Rows from block 5 of the image encoder of a small contrastive image-text model, named by matrix and row number. Rows with one number belong to one channel. Each number is 200 + 30 x the weight over its row's rms, rounded and kept within 0 to 999. All counts start at 0.
After each channel's rows are labels from the 100 images, of 14848, where the channel reaches its highest value: "strongest on" is what is common among them. Only what is clearly more common there than usual is listed. The data: photos of plants and fungi (iNaturalist). In brackets: how many of the 100.
# convs1: grouped (4 groups) 3x3 conv, stride 2 (encoder.blocks.5.convs.1.weight, 256x64x3x3, each kernel summed), inputs within the group 0-63
# convs2: expand pointwise conv (encoder.blocks.5.convs.2.weight, 512x256x1x1, transposed), outputs 0-170

convs1.202,251,192,151,191,228,178,181,238,175,225,197,199,180,187,237,187,237,210,196,197,231,181,187,166,167,274,183,225,187,262,154,146,209,217,174,185,147,224,235,261,181,208,173,196,203,217,250,197,173,171,211,167,187,198,145,186,151,214,216,217,190,154,196,212
convs2.202,197,187,256,181,175,266,164,251,256,152,207,191,280,175,202,276,234,191,202,209,208,261,204,177,212,230,205,188,160,283,197,171,205,241,199,232,218,174,220,196,172,207,210,217,198,185,157,206,213,238,148,248,207,227,218,153,226,201,189,200,160,179,203,226,197,213,233,210,186,185,166,181,215,202,226,152,203,192,178,182,205,193,140,193,188,185,160,193,192,182,176,206,214,155,264,158,215,206,192,209,171,192,211,195,167,211,185,255,220,223,236,159,214,199,194,172,136,184,169,211,240,252,194,211,195,212,160,230,210,217,219,220,182,198,217,221,241,174,228,158,257,209,218,179,176,171,202,201,182,160,219,228,265,210,194,149,214,230,207,207,156,198,176,165,222,175,171,260,222,261,212
strongest on: family: Asteraceae (27)

convs1.144,187,183,200,161,228,222,207,198,177,233,255,160,257,165,153,187,216,184,293,246,225,189,184,188,171,228,169,174,185,178,201,184,195,200,185,174,187,184,247,140,191,208,211,208,223,207,154,162,161,216,172,227,188,194,245,220,202,203,184,183,251,225,170,248
convs2.144,213,168,257,208,156,241,155,179,207,176,179,169,178,139,209,214,282,261,190,181,212,216,213,137,167,198,214,191,188,223,217,154,188,192,181,211,157,181,209,188,211,259,267,150,233,206,179,198,240,254,209,202,193,248,175,192,231,167,175,203,159,198,229,211,205,202,208,186,197,181,190,223,190,219,298,207,174,190,251,245,181,179,214,201,267,230,191,221,173,206,148,218,176,160,199,212,206,207,200,180,184,181,208,219,214,173,239,205,219,199,226,219,166,191,230,241,190,141,213,196,211,269,148,191,226,246,160,204,237,248,249,184,189,196,190,204,167,208,248,228,235,211,266,151,137,209,241,207,119,165,238,218,185,227,196,207,209,171,182,157,236,176,160,234,206,189,251,177,168,197,173
strongest on: order Asterales (37); family: Asteraceae (37)

convs1.199,185,237,211,189,195,206,224,176,204,206,200,208,198,207,219,208,180,196,284,180,222,211,208,156,284,280,214,227,216,189,224,166,175,191,202,194,169,106,215,193,200,173,218,199,213,183,215,173,190,163,169,205,245,212,166,226,204,276,215,185,197,186,178,222
convs2.199,171,190,181,173,212,195,281,181,183,231,218,202,198,219,180,206,205,206,158,205,247,219,192,200,214,203,207,264,185,211,204,210,204,173,187,193,152,180,247,172,250,237,231,205,175,221,232,223,179,199,170,203,183,253,229,172,182,164,185,244,233,254,174,204,184,233,235,174,222,190,191,206,197,182,174,196,218,172,167,203,166,219,255,193,211,208,169,180,251,157,230,174,198,253,168,167,185,229,223,228,185,232,208,162,187,198,193,199,181,224,138,201,219,221,192,172,214,140,240,186,239,209,214,133,220,165,220,166,169,176,169,244,164,226,200,186,195,220,212,216,210,176,218,195,231,223,190,213,169,174,162,184,168,146,183,203,207,248,181,140,161,179,194,217,183,214,188,226,167,207,195
strongest on: class: Liliopsida (34); order Asparagales (28); family: Asparagaceae (25)

convs1.183,202,210,202,199,217,188,177,167,155,240,195,160,246,200,174,265,205,270,211,159,148,166,216,180,162,229,171,181,211,272,213,161,222,218,217,210,175,170,175,180,226,173,182,210,214,197,204,176,237,159,206,189,241,169,200,207,237,229,156,205,265,184,202,223
convs2.183,172,168,213,182,242,188,245,193,206,152,174,192,231,200,205,191,168,158,181,171,186,150,181,196,216,220,226,176,269,207,240,146,188,211,219,220,205,199,195,197,164,218,240,187,175,238,212,154,172,188,259,214,191,241,178,263,184,171,228,133,191,217,209,203,179,189,158,216,180,173,165,184,222,163,192,191,169,196,184,218,198,253,201,158,195,250,174,266,139,167,218,198,166,222,171,177,201,195,206,200,179,232,225,189,165,184,203,230,199,182,152,158,178,160,170,178,183,194,198,186,161,204,193,196,180,208,226,199,225,168,182,193,211,200,150,164,226,175,267,143,251,147,194,182,201,196,204,210,207,131,188,217,203,182,229,175,214,142,217,218,167,197,191,223,171,170,228,207,166,207,223
strongest on: order Lamiales (41); family: Plantaginaceae (34); text has "speedwell" (32); text has "veronica" (32)

convs1.5,234,200,220,203,217,250,210,212,156,192,168,214,167,171,219,186,208,175,182,219,167,152,234,206,197,210,198,173,242,161,188,173,194,162,156,217,179,251,201,245,180,182,173,251,175,237,156,173,193,214,203,251,194,216,196,259,183,193,143,286,225,189,209,179
convs2.5,154,213,179,211,191,192,152,188,151,193,179,193,194,189,241,164,212,171,222,190,248,213,218,186,220,175,164,220,154,214,193,183,186,221,178,177,125,165,176,227,133,221,214,191,178,226,170,231,139,158,227,197,171,150,205,199,181,232,207,203,209,222,170,158,245,192,187,187,205,175,136,221,220,266,206,232,206,214,189,218,176,270,232,189,176,223,240,223,185,188,129,179,163,159,186,180,208,167,205,201,188,220,182,179,168,158,259,162,199,150,190,147,190,203,187,226,200,197,205,176,215,204,223,241,240,185,229,178,138,192,163,241,154,207,195,242,193,185,170,153,212,150,173,156,187,159,187,150,208,235,176,211,208,187,184,193,182,228,161,219,195,188,194,189,229,220,156,212,221,198,187
strongest on: order Ericales (25)

convs1.127,236,155,199,212,210,193,174,193,184,209,231,181,197,178,175,174,169,146,172,223,137,247,198,183,221,197,165,247,208,224,193,273,227,170,220,193,225,147,228,243,208,167,213,248,206,195,181,235,169,203,189,222,153,198,228,200,258,205,190,188,191,270,219,164
convs2.127,219,181,208,171,241,206,156,188,198,166,232,241,147,210,196,196,220,172,200,223,174,188,219,141,246,192,183,228,195,224,151,145,210,148,194,213,247,236,151,220,161,174,184,234,157,183,170,224,195,258,213,213,212,216,159,173,189,185,183,158,221,209,213,215,205,221,250,218,204,170,183,201,223,185,167,164,212,223,170,213,195,202,179,245,220,208,208,200,221,204,156,228,234,205,207,174,211,140,131,214,206,237,144,200,166,158,146,203,191,222,207,203,194,201,215,189,203,201,225,159,193,218,206,182,237,179,165,220,235,97,188,171,202,217,212,189,254,162,184,181,202,134,204,177,140,234,169,239,172,228,227,226,199,193,202,191,138,169,183,237,222,169,300,195,222,161,174,185,207,110,213
strongest on: order Asterales (53); family: Asteraceae (53)

convs1.166,231,252,169,242,177,216,239,201,177,218,178,189,164,170,194,177,204,213,199,195,248,193,173,181,225,195,203,167,192,145,188,203,170,192,206,183,213,180,160,194,157,276,233,183,196,204,315,181,164,190,237,221,199,211,159,223,191,233,240,218,187,169,207,203
convs2.166,206,219,244,200,220,195,185,237,211,178,270,218,167,203,207,226,206,144,157,152,157,187,188,211,191,223,183,173,209,198,251,209,160,210,214,187,187,187,191,235,199,190,241,222,259,171,223,248,221,181,181,202,270,209,176,239,182,180,188,185,175,215,247,181,206,229,177,199,227,242,185,229,173,153,173,180,203,212,262,143,179,185,135,164,219,205,232,201,202,151,234,173,178,166,167,188,226,221,256,211,260,203,195,244,207,218,183,189,207,198,265,213,187,201,190,204,226,215,189,224,216,198,242,235,196,204,204,225,134,198,252,183,221,184,197,218,156,194,181,225,200,250,175,208,206,199,182,168,238,196,201,192,212,223,195,222,161,183,229,199,209,183,167,210,221,180,228,189,206,208,228
strongest on: class Polypodiopsida (27); text has "fern" (26)

convs1.168,166,154,160,217,201,212,174,182,185,175,219,185,202,209,160,239,178,172,201,225,170,136,197,183,204,181,253,157,226,243,228,223,228,232,207,207,273,187,293,172,206,222,197,219,214,225,184,251,190,209,226,241,179,137,183,218,205,198,203,204,199,236,180,189
convs2.168,156,155,180,196,264,232,238,178,213,233,110,185,202,165,135,170,184,185,215,182,232,230,113,219,170,196,204,197,210,167,237,176,223,212,185,169,176,222,235,213,201,238,155,201,182,262,218,239,222,201,206,162,192,174,234,185,161,210,190,222,218,185,213,248,170,176,155,165,205,181,205,148,214,220,153,206,143,197,163,227,207,182,213,146,233,208,170,159,161,231,134,272,242,232,233,225,221,246,133,171,213,196,213,181,234,149,146,225,202,200,150,188,173,166,255,186,184,198,149,186,222,176,200,197,186,168,203,202,165,224,228,231,234,230,220,199,212,152,172,165,145,220,222,221,214,218,218,156,188,176,186,182,214,202,204,150,217,196,207,214,186,224,200,217,193,176,154,110,217,228,149
strongest on: order Asterales (39); family: Asteraceae (39)

convs1.102,167,209,239,198,183,212,168,186,240,222,209,160,217,214,194,286,251,203,273,197,175,196,212,218,205,158,191,212,201,211,236,199,189,167,237,163,210,194,190,164,188,222,180,256,187,179,181,133,142,218,230,205,184,221,207,191,193,156,239,176,264,200,190,186
convs2.102,187,192,162,291,211,211,184,246,181,200,196,164,196,175,205,165,177,211,244,168,205,189,132,212,208,220,198,171,161,187,221,193,207,185,210,168,201,235,202,227,227,213,246,215,189,185,229,187,222,252,215,245,223,210,204,246,176,228,196,224,220,156,193,195,218,232,167,175,131,158,211,220,205,175,220,186,187,187,176,216,194,144,166,179,203,224,247,274,200,180,241,208,236,239,232,160,157,174,192,216,200,199,185,197,160,193,188,255,207,196,201,154,202,189,192,200,258,186,203,199,172,187,202,161,190,168,257,194,233,184,148,230,219,222,194,207,155,234,166,210,192,234,175,197,183,161,211,243,195,265,186,179,199,214,233,150,219,172,215,161,181,143,216,190,171,220,196,175,156,243,203
strongest on: class Polypodiopsida (43); text has "fern" (40); order Polypodiales (37)

convs1.180,183,144,235,181,158,196,188,212,199,175,216,203,209,192,227,164,202,232,151,192,285,224,227,245,176,178,178,185,154,164,140,210,195,171,216,171,172,242,190,181,181,214,196,206,229,167,167,204,216,183,176,156,178,225,150,232,199,214,177,192,234,134,246,204
convs2.180,190,181,186,181,221,170,198,170,194,206,199,260,247,220,199,172,189,189,174,190,192,216,192,184,188,216,226,245,211,209,235,163,192,255,166,183,202,199,181,183,216,244,190,202,125,166,193,184,208,213,202,199,192,159,211,216,195,215,247,181,159,204,238,205,204,211,214,212,160,200,183,185,180,177,175,219,187,154,219,211,220,169,178,191,182,189,234,167,201,186,214,205,158,164,159,150,216,274,156,239,204,219,224,190,185,188,224,220,239,203,286,176,204,238,222,189,259,188,251,192,242,195,201,186,191,181,168,184,141,214,207,235,212,188,171,181,200,256,171,221,196,217,202,154,233,235,234,220,203,258,235,168,171,187,183,196,177,181,159,203,213,225,193,224,176,192,180,177,212,230,208
strongest on: class Polypodiopsida (44); text has "fern" (44); order Polypodiales (39)

convs1.252,198,168,175,192,218,166,267,203,219,217,188,173,212,218,212,172,178,188,164,194,174,202,211,172,215,167,201,208,171,252,206,214,183,243,178,157,181,169,198,203,200,171,198,151,220,211,277,200,212,174,212,168,205,201,303,239,195,211,193,180,282,179,171,188
convs2.252,183,236,218,206,182,194,187,196,228,222,185,142,160,259,196,203,168,251,241,233,185,237,231,196,210,208,203,206,184,196,257,194,236,241,214,184,153,212,201,207,189,188,220,194,245,187,208,160,211,233,174,187,210,190,217,240,177,198,171,165,166,215,180,176,213,187,176,161,194,206,157,168,181,220,224,234,200,200,186,205,202,298,193,165,179,195,231,205,223,210,221,201,172,278,214,181,192,189,226,217,125,264,214,164,209,166,157,196,192,178,228,214,173,159,240,189,154,201,224,215,184,143,159,194,176,218,191,179,204,202,180,254,203,187,206,205,216,159,171,239,190,159,198,185,207,218,167,172,180,207,199,190,186,247,180,206,206,208,248,200,190,212,200,183,191,207,188,185,202,199,211
strongest on: class Liliopsida (29)

convs1.84,171,213,203,204,164,220,206,207,283,175,163,174,195,209,217,213,175,199,177,176,178,224,177,174,205,208,174,199,311,192,178,172,188,188,185,197,222,201,193,197,196,208,182,184,167,258,145,231,209,189,191,200,184,178,227,183,152,190,285,211,217,206,182,260
convs2.84,212,180,202,200,156,199,183,218,244,285,186,179,236,208,231,190,172,222,207,188,198,216,169,170,148,199,178,180,179,177,165,196,197,216,269,170,170,207,234,187,171,150,209,229,177,243,237,181,217,188,213,201,172,219,211,190,214,220,196,205,199,198,178,191,154,206,188,207,218,182,201,243,209,147,168,175,152,196,202,219,220,163,216,207,218,176,161,164,208,200,145,220,213,206,158,163,235,173,162,266,184,175,249,161,205,220,190,222,183,230,227,212,216,193,147,209,232,196,232,212,165,196,226,241,160,195,280,169,156,239,334,156,181,211,188,230,195,200,237,154,153,213,202,210,229,218,192,214,217,231,167,184,191,239,220,188,229,194,173,250,213,162,182,160,181,167,217,246,231,270,219
strongest on: order Asterales (28); family: Asteraceae (28)

convs1.86,205,245,192,126,213,204,172,190,182,194,242,189,176,223,207,193,241,195,199,179,161,231,195,219,227,178,242,167,174,226,136,202,283,212,161,197,283,154,199,214,216,205,175,203,218,170,162,186,192,171,228,218,170,158,187,190,198,202,222,165,173,209,182,243
convs2.86,226,191,146,211,144,188,157,230,218,153,178,160,227,197,179,219,174,164,210,231,211,189,177,178,178,190,232,203,184,218,194,208,187,191,204,217,196,198,178,243,174,250,184,199,223,213,207,255,203,241,225,268,162,246,184,132,174,174,200,183,217,158,207,214,215,203,175,190,180,221,169,255,240,186,186,222,184,183,181,166,152,208,204,223,170,222,166,174,183,211,190,135,213,147,224,218,207,212,196,187,209,211,216,179,188,174,150,161,229,182,190,199,190,189,166,156,211,168,192,209,166,171,173,182,192,226,168,247,201,151,232,179,162,167,224,209,175,165,206,185,264,245,260,196,255,205,174,207,136,190,189,192,179,180,220,214,168,228,181,223,231,174,197,206,232,193,246,188,191,183,164
strongest on: class Liliopsida (28)

convs1.149,235,179,169,227,266,194,167,241,177,187,162,185,243,193,169,216,176,197,153,209,251,208,197,215,268,238,241,192,201,196,151,229,211,202,174,153,206,194,223,154,182,205,237,254,194,198,250,211,156,228,194,189,193,186,192,266,225,183,201,178,227,186,214,243
convs2.149,192,201,181,160,158,242,229,222,159,276,164,234,203,229,218,214,223,234,190,249,157,216,200,175,257,182,150,213,174,198,182,236,184,201,169,185,192,220,182,176,253,211,137,234,170,172,152,267,246,199,213,211,186,152,200,198,209,212,198,190,209,261,163,155,161,217,181,216,263,219,139,209,195,149,214,166,233,222,207,241,247,195,205,187,201,199,209,187,153,262,182,146,210,198,230,190,199,199,174,167,157,220,246,220,197,175,215,224,180,169,200,198,225,181,236,195,217,177,171,146,176,215,178,162,211,235,215,195,171,242,206,177,172,121,170,191,234,222,226,230,213,295,249,259,212,194,169,248,220,207,171,205,152,192,156,137,183,201,191,231,170,173,163,226,157,167,198,232,186,152,157
strongest on: class Polypodiopsida (27); text has "fern" (25)

convs1.186,185,175,198,181,180,183,175,204,232,184,199,159,199,207,175,261,252,194,182,213,192,195,185,162,205,216,186,175,199,231,208,186,205,187,186,202,260,165,269,142,141,231,197,228,160,178,196,203,168,241,203,173,240,265,186,255,181,214,214,215,186,221,162,263
convs2.186,239,168,198,238,195,235,195,222,198,200,145,241,187,198,204,193,210,179,200,172,230,221,176,152,234,217,182,204,182,235,203,196,159,148,153,242,180,202,180,206,206,230,133,264,158,152,236,134,199,201,206,259,183,196,198,130,174,177,209,211,228,233,198,193,191,237,278,168,197,201,218,191,213,170,184,189,191,182,190,194,215,225,152,151,196,193,203,207,248,180,201,206,176,151,179,255,182,185,157,201,215,203,214,154,207,180,223,207,222,158,190,203,216,181,129,219,195,250,248,194,186,218,178,207,147,170,206,207,220,183,197,194,181,151,224,177,199,193,193,205,169,203,184,172,218,191,231,148,230,182,212,209,246,196,194,175,204,182,214,191,183,158,167,209,195,199,201,157,248,195,183
strongest on: family: Asteraceae (27); order Ranunculales (26)

convs1.156,216,259,240,156,182,214,148,191,269,222,208,177,163,180,183,182,189,189,197,235,196,230,216,244,205,206,159,199,196,163,210,239,232,215,156,193,236,159,214,201,250,222,232,232,200,148,213,189,284,175,193,192,200,203,204,178,204,182,179,188,199,178,150,252
convs2.156,194,219,212,175,209,173,190,132,189,274,219,193,211,158,216,181,206,196,191,181,187,203,223,215,197,205,266,188,160,202,249,210,205,198,248,200,206,194,244,193,186,212,216,185,207,207,176,215,236,194,211,181,225,203,238,179,197,162,196,172,197,213,149,222,210,174,219,230,250,191,278,208,228,143,238,255,194,204,223,140,191,209,234,178,215,196,241,173,206,251,254,173,189,252,193,183,201,193,140,147,209,190,180,213,199,197,214,162,182,223,210,167,168,182,195,204,162,174,191,172,214,225,225,189,180,186,222,249,210,201,202,174,190,146,199,279,193,197,181,272,191,177,222,172,220,232,176,196,187,190,197,220,234,192,230,261,188,185,210,172,216,200,222,189,229,186,205,131,177,141,225
strongest on: order Ranunculales (26)

convs1.235,174,222,185,201,197,195,227,138,184,185,169,142,223,180,224,167,219,204,241,190,246,224,230,164,178,277,198,228,236,219,190,194,199,229,198,157,144,185,214,265,193,194,205,164,241,172,180,214,169,198,193,158,195,207,187,174,173,212,191,146,161,222,261,202
convs2.235,212,197,270,217,180,170,216,192,234,146,206,167,178,178,182,203,203,204,165,196,259,224,209,254,179,256,203,225,187,172,191,172,213,207,173,205,250,205,214,213,216,194,200,211,166,218,196,243,170,213,202,220,255,192,181,184,223,207,221,219,180,184,209,274,189,174,170,225,164,245,177,153,169,186,158,199,175,162,211,214,198,237,207,155,147,175,207,156,193,207,183,189,178,164,209,222,219,169,157,189,223,199,188,214,211,168,246,188,185,191,193,157,136,207,192,209,224,223,195,190,202,227,159,180,240,322,203,206,190,202,149,201,155,143,225,194,205,193,160,199,225,195,191,172,164,176,193,209,258,177,222,257,203,214,232,257,214,198,141,224,228,167,237,201,177,244,205,207,203,191,191
strongest on: order Caryophyllales (26)

convs1.211,155,178,176,210,257,219,205,253,173,197,223,190,174,259,223,183,219,147,155,208,166,197,193,176,171,267,168,177,202,202,219,180,193,256,181,236,179,199,194,208,203,178,189,232,187,284,219,212,242,222,185,255,209,233,158,204,186,221,194,191,231,228,165,199
convs2.211,172,176,220,171,235,173,198,243,236,187,230,221,222,210,215,172,212,225,142,160,231,169,153,179,212,243,183,213,229,188,167,220,218,281,154,178,230,127,165,208,140,167,251,206,187,196,200,151,166,169,220,191,192,238,185,187,261,194,192,153,215,206,162,201,180,174,181,132,211,248,243,246,172,178,209,234,191,213,182,186,190,245,207,225,175,247,275,190,213,220,228,222,190,168,171,219,212,191,179,233,202,206,184,184,209,201,183,213,202,162,200,210,260,137,162,195,210,209,230,274,192,195,214,217,186,185,198,220,148,231,178,228,174,215,176,163,229,211,210,241,210,208,175,179,177,191,212,191,165,164,161,216,288,237,251,208,293,244,278,224,178,260,183,221,221,229,221,210,195,210,216
strongest on: order Lamiales (28)

convs1.55,221,211,188,181,170,173,259,177,222,205,181,164,193,179,215,222,173,242,178,186,226,176,206,230,222,230,233,154,207,228,211,216,182,186,165,272,157,189,227,189,198,213,213,176,283,211,135,199,164,170,217,165,231,175,155,230,241,165,199,244,230,185,199,189
convs2.55,197,201,218,202,197,167,193,161,210,164,236,198,158,235,197,236,173,233,179,231,170,218,233,231,143,168,224,227,206,240,224,190,183,151,174,191,272,171,157,207,190,166,182,210,249,223,242,175,257,169,192,154,181,236,207,168,145,162,167,217,207,201,197,180,217,148,197,204,210,222,188,165,186,212,249,183,209,266,143,170,217,170,197,214,199,176,246,173,177,225,243,162,182,226,243,214,200,230,235,222,158,157,212,200,180,199,197,195,227,154,201,258,175,252,163,227,190,140,285,235,125,272,213,185,240,205,168,200,221,183,210,197,215,180,190,151,203,200,200,158,232,203,178,172,195,216,165,225,197,236,160,192,206,185,184,232,152,288,218,161,247,194,194,252,257,197,211,259,176,216,177
strongest on: order Ranunculales (25)

convs1.212,174,196,230,222,184,236,254,226,227,170,221,162,257,179,175,190,184,204,189,201,159,204,161,235,203,218,228,164,196,134,285,209,173,198,181,182,232,228,206,175,192,179,205,208,210,165,183,234,235,251,178,198,199,192,208,160,201,195,215,176,259,274,192,181
convs2.212,209,266,213,184,183,213,203,191,178,171,171,197,237,152,169,241,194,200,156,337,211,164,195,225,230,194,202,208,164,181,218,233,167,168,225,250,194,230,203,216,198,173,230,151,205,200,163,187,194,257,189,166,201,210,223,184,210,183,211,159,202,217,230,197,211,207,200,210,146,162,236,191,207,209,220,213,153,187,228,220,187,216,225,196,175,190,217,226,214,205,178,239,136,212,194,188,176,247,191,189,287,190,202,165,172,260,187,230,155,198,210,211,231,228,234,181,130,163,239,186,231,268,150,176,201,222,172,206,190,256,202,176,166,208,164,233,216,202,178,170,179,160,185,206,165,164,164,222,239,219,188,174,201,174,202,250,171,183,193,227,219,114,185,215,211,202,213,201,157,252,194
strongest on: order Ericales (27)