Rows from block 2 of the image encoder of a small contrastive image-text model, named by matrix and row number. Rows with one number belong to one channel. Each number is 128 + 32 x the weight over its row's rms, rounded and kept within 0 to 255. All counts start at 0. Numbers have three digits each.
After each channel's rows are labels from the 100 images, of 14848, where the channel reaches its highest value: "patch colour" is the nearest of a few named colours to the mean colour under the peak. Only what is clearly more common there than usual is listed. The data: photos of plants and fungi (iNaturalist).
# convs1: grouped (4 groups) 3x3 conv, stride 2 (encoder.blocks.2.convs.1.weight, 128x32x3x3, each kernel summed), inputs within the group 0-31
# convs2: expand pointwise conv (encoder.blocks.2.convs.2.weight, 256x128x1x1, transposed), outputs 0-127

convs1.88:108146171138125165148094153126172104116116082198062173135111104113065165121109103128164144154104
convs2.88:101104091112115167097161111120079146128066122118109075163129113128115148130133124140157189130145132086199137159141173076054087153094112129163180112089107206127152090199072125100125116162123067108185146197121098127117136162101149136138091112149108226113146168115132063115103121097129145094082137158115117156110095168142113134108135183118102140178150147114089159125114079141143148153133
patch colour: cyan

convs1.14:107172182121149189085125113081138109081147183140139090171088178138090144125101146129147093140102
convs2.14:101151096098093177139154124068127170094107127126130097165125093187125136076112162139162143088086100131212128159166156108093154099154161123137141157084054164102136146178139121122160136123099112172122167147138108140101138121146141086154140121182130167094128131179118117193096130133134109082108174181081146103138124133068083114115120114172122129093120158122136093133128171131244074123113
patch colour: yellow

convs1.97:162150157053075129106147177117185146136119127150078127076092128132122178121140154107129176160106
convs2.97:221082164151139152112104092139142077093131164156108159099128059178144213173148092104157064182177182107106046133223156089177114130106085166131158124154074119204085115101199151108078066166147095170137076116173130157140159069139110132192177119117110097146138109104127115079131131113122105115080099103168141184107129124080127126114141159163153188150138105118129145083195130122144164160094
patch colour: grey

convs1.69:143102082115121108114128130125115162146092128068102162122155111096112227114105183118176110092105
convs2.69:120148079132079195116113100144112168099140094150165116182113149167102138099067244110193140128112108133186161099097066113115107179112095097109119155096109168103136176154140100122149134135132150086175143144106112080113095152110102114092139146133106073144150068103079174162088081137115115081102101171150137135124150168174136170124159122111109107071134141154078084174142094093135110097144
patch colour: cyan

convs1.113:150087122135144092116120131102175167172074161152106075119157126063107145121112189111132149115188
convs2.113:105113110150145075167115123170067142131124105134082220104089120114119156117158142083093061151193114182117098145114145118152154149115138146140130150124087108089135135126215153065111126129205098093101252128135186102122212117157080136128152128090167133089112078089103113137091163157111117199118095136155124133090150134114103164101150115160085056113148143157099130086223116109060158119115
patch colour: yellow

convs1.74:128089166172166160116127125137175149105150081197081189164161119120125123067116122142104107111101
convs2.74:144128098093115124139172122149115157124078078108145125101118158125130149159114166100176193129163186064186109109144143125121187098154146128168144104129154128101154086235084170172090095092124095089169135206100191118121153168146104112113083157132132162096112147131136099108094137118114111175093115117062186151137087217131113133084129125136181140140140100135158112077123129172149183170121
patch colour: cyan

convs1.12:143145108127139134033130082132121161169101125184110168130115127135144135177158111116098187095082
convs2.12:109080088196132099152116126149072128129128146125124066103121171137101183114135154096091043170164114124143136166083147109109172149100166140126151168133093122102137129125173123091132106139141106135155120063098116058106145148112124132145125173111123114142120108085098139158132226121125129144142154124122111137113146176132161171163156129088103114152121062140099111144114089109093118155165
patch colour: yellow

convs1.89:089090110130085157124144109082167130124173080164196130138112136167093188117131167162121112147174
convs2.89:093111102117086135094123153152085148139197167136145139123119167110115136126086106164056101144193082118203109126148121080077098194093100140117215100130124176105119136136157097117135144123130078207102116175136146098066110132104148119130110085128151143100167085143156101135158121129137175093138145129171117148159173140111120143143150139110171128130167180148088101132178095109116099099154
patch colour: pink

convs1.77:035210120172124140116139137097132114124089101149097163142150153120126162097146130172148090164135
convs2.77:111092077097084134137160115116123164138119078129172103128081110128100145126069119129094098125167137132187131120139101166094132149065116109124169155086151139120144092138155178132147117102114134100121143123123055132183131167079131131110070122064160213115138207108123096114143130100125125165117115088090146162144126116137106148100220224107119115183128209121133233123102110100186093103130
patch colour: pink

convs1.16:120134202077157148114148147086175087137216164156119116141110152120099144139092110093127095143114
convs2.16:144156093142116162150199102081100190107119162185060076111125156178099122137128179108170091106144092153168181131191124105198167188128170143116128147147116129101098127120118108114107129134122165137117132091064140129194148178144124113141168120193099147137162093111170087150186117127139133087157136124123098134121126135117100100084228114155146109135156144089104109129107187148180188076118
patch colour: yellow

convs1.43:121124133122098114113110082104141127114117214123085098137076089163106090091116106142087199119164
convs2.43:121131092077103136142074133129105094161117142123132096090141166137138169131127136101126145039104179084165161176134132108070120091128156141090145162109135160128103100139125145128135115106098133063125179147088136150124110172110083157085113185071099149133100112061090186146050143172152134122057152162148137142103077087121142088135124149181103069161071157143176166151143108105091055095134
patch colour: grey

convs1.121:129164108085135084129134149092121118171168122143105121134152134125116148130195123131128176128241
convs2.121:136155139110160079135194162186117120071094098163138196059105104080145163166132148107139206083109160115144065115093140165123113100106129115147081132164218082102113181061154112164148116150135151119099114129104183090175168123134109148102154087062139097155063181123159065109110108155139128101116085175141145216129157158079130129108123153113077066108118150117144113080085164127115130133126
patch colour: pink

convs1.68:173127192124162103110112156168120103205159151082100122116117145097134092084141107117125188122171
convs2.68:133148145101117066129149085150116159137075091125091112083149080135093113146141133159091103129167120105204082088134113133129148129111100127112159106114172155186108088135144221095169118111132089149118145163148112184106132152144105124129074122137101212105158140140105099114223101142125148133130059149223159139077124134112152128124141162093074110097121152096160144122137123081179141080093
patch colour: pink

convs1.115:157133096166179118097142115149106080096149159167114177138133144138192109096160208104116139089128
convs2.115:144122163116111154093127103129183142171144106157102139126091152129096144152137202141123163167136157095107150142150155169102073139115131078143093159101118197172147126077158088154126092157154137095149101105085102113134155154155113113142087137101178146094175178074135109087112150134088145228121113192118079102205111159133153125087106085197122107114180147152116140161149180153171148093222
patch colour: cyan

convs1.116:109158217106125096138117137101078106123122127191127123148123152073136124143145177156153154058138
convs2.116:218100167115148131151154141114103091135096142151171147106126118145110255152093149077086228124111141142118084120116148156094121144113145098113115120108211112097064122083150102153067140114136103125125126153129079112153122121129093136130145132114103121123147116112133114110136163126153201094120101193151127145154162137115118127128124160113063103106157097090135120138170091128065119167147
patch colour: grey

convs1.81:099130106099081119117110146082110041148122165167184113141106077094101166153128104131128135166088
convs2.81:105082090107082126139109103160172123142204156207118110097113180098097132109158187161104110142152093096091186122097170088208105142131110145184116097081116171107128130097187097084153095157123146187116089104163103072137123118135122091097094105123195164113137120090172136117138119151102178097141130147087105159121165135135112159147106114119189103189123128116126086153139150137078089186163
patch colour: pink

convs1.117:164132131148137174144136109169206128090050120133148103118104124082115131115039116139127134108117
convs2.117:198139140188108180135092149065153179154154186148143125104183158204125114150120147162164140143158111116133205174108117164154113091127134128081094140099065099127121111142170084113124145118079137134136109097207140129064133150138112117099148149123165104084132112125141179152091095156124212119154142084095126124118171154113125163143149088171170115105143093122097109144125143132140159077166
patch colour: purple

convs1.78:134159120091102107138148086143085125159107145124135122059212128086100162177129155133133139150190
convs2.78:148122100136106192143115122136158077140138104124168142107139095168095104092133082140126128139108088064156068121114198157101078155127114111099102101162167114078161083101153075134121131156156195140153146124062109181150130131112058160098120120123174111104115139130152188114102106125112087089151155075219151083153145106149126172112144094157120120073123108121164142143079094068144095067156
patch colour: pink

convs1.104:183108119104076104107154117095081145119106150177158097116146167127116122139150214098104133112072
convs2.104:156150135124167056120088139105084083138096155099094112082124142126122028108162095109143128220135151126117164173089153149149132153103123127092181106144108167118116052135140139113142134159175101107127157141163119087153121184070096130110112094088147147074177133088077144100118170174157146204102148071102172138089117080087144120138118131180126144170116143065095148129181087094124105135063
patch colour: grey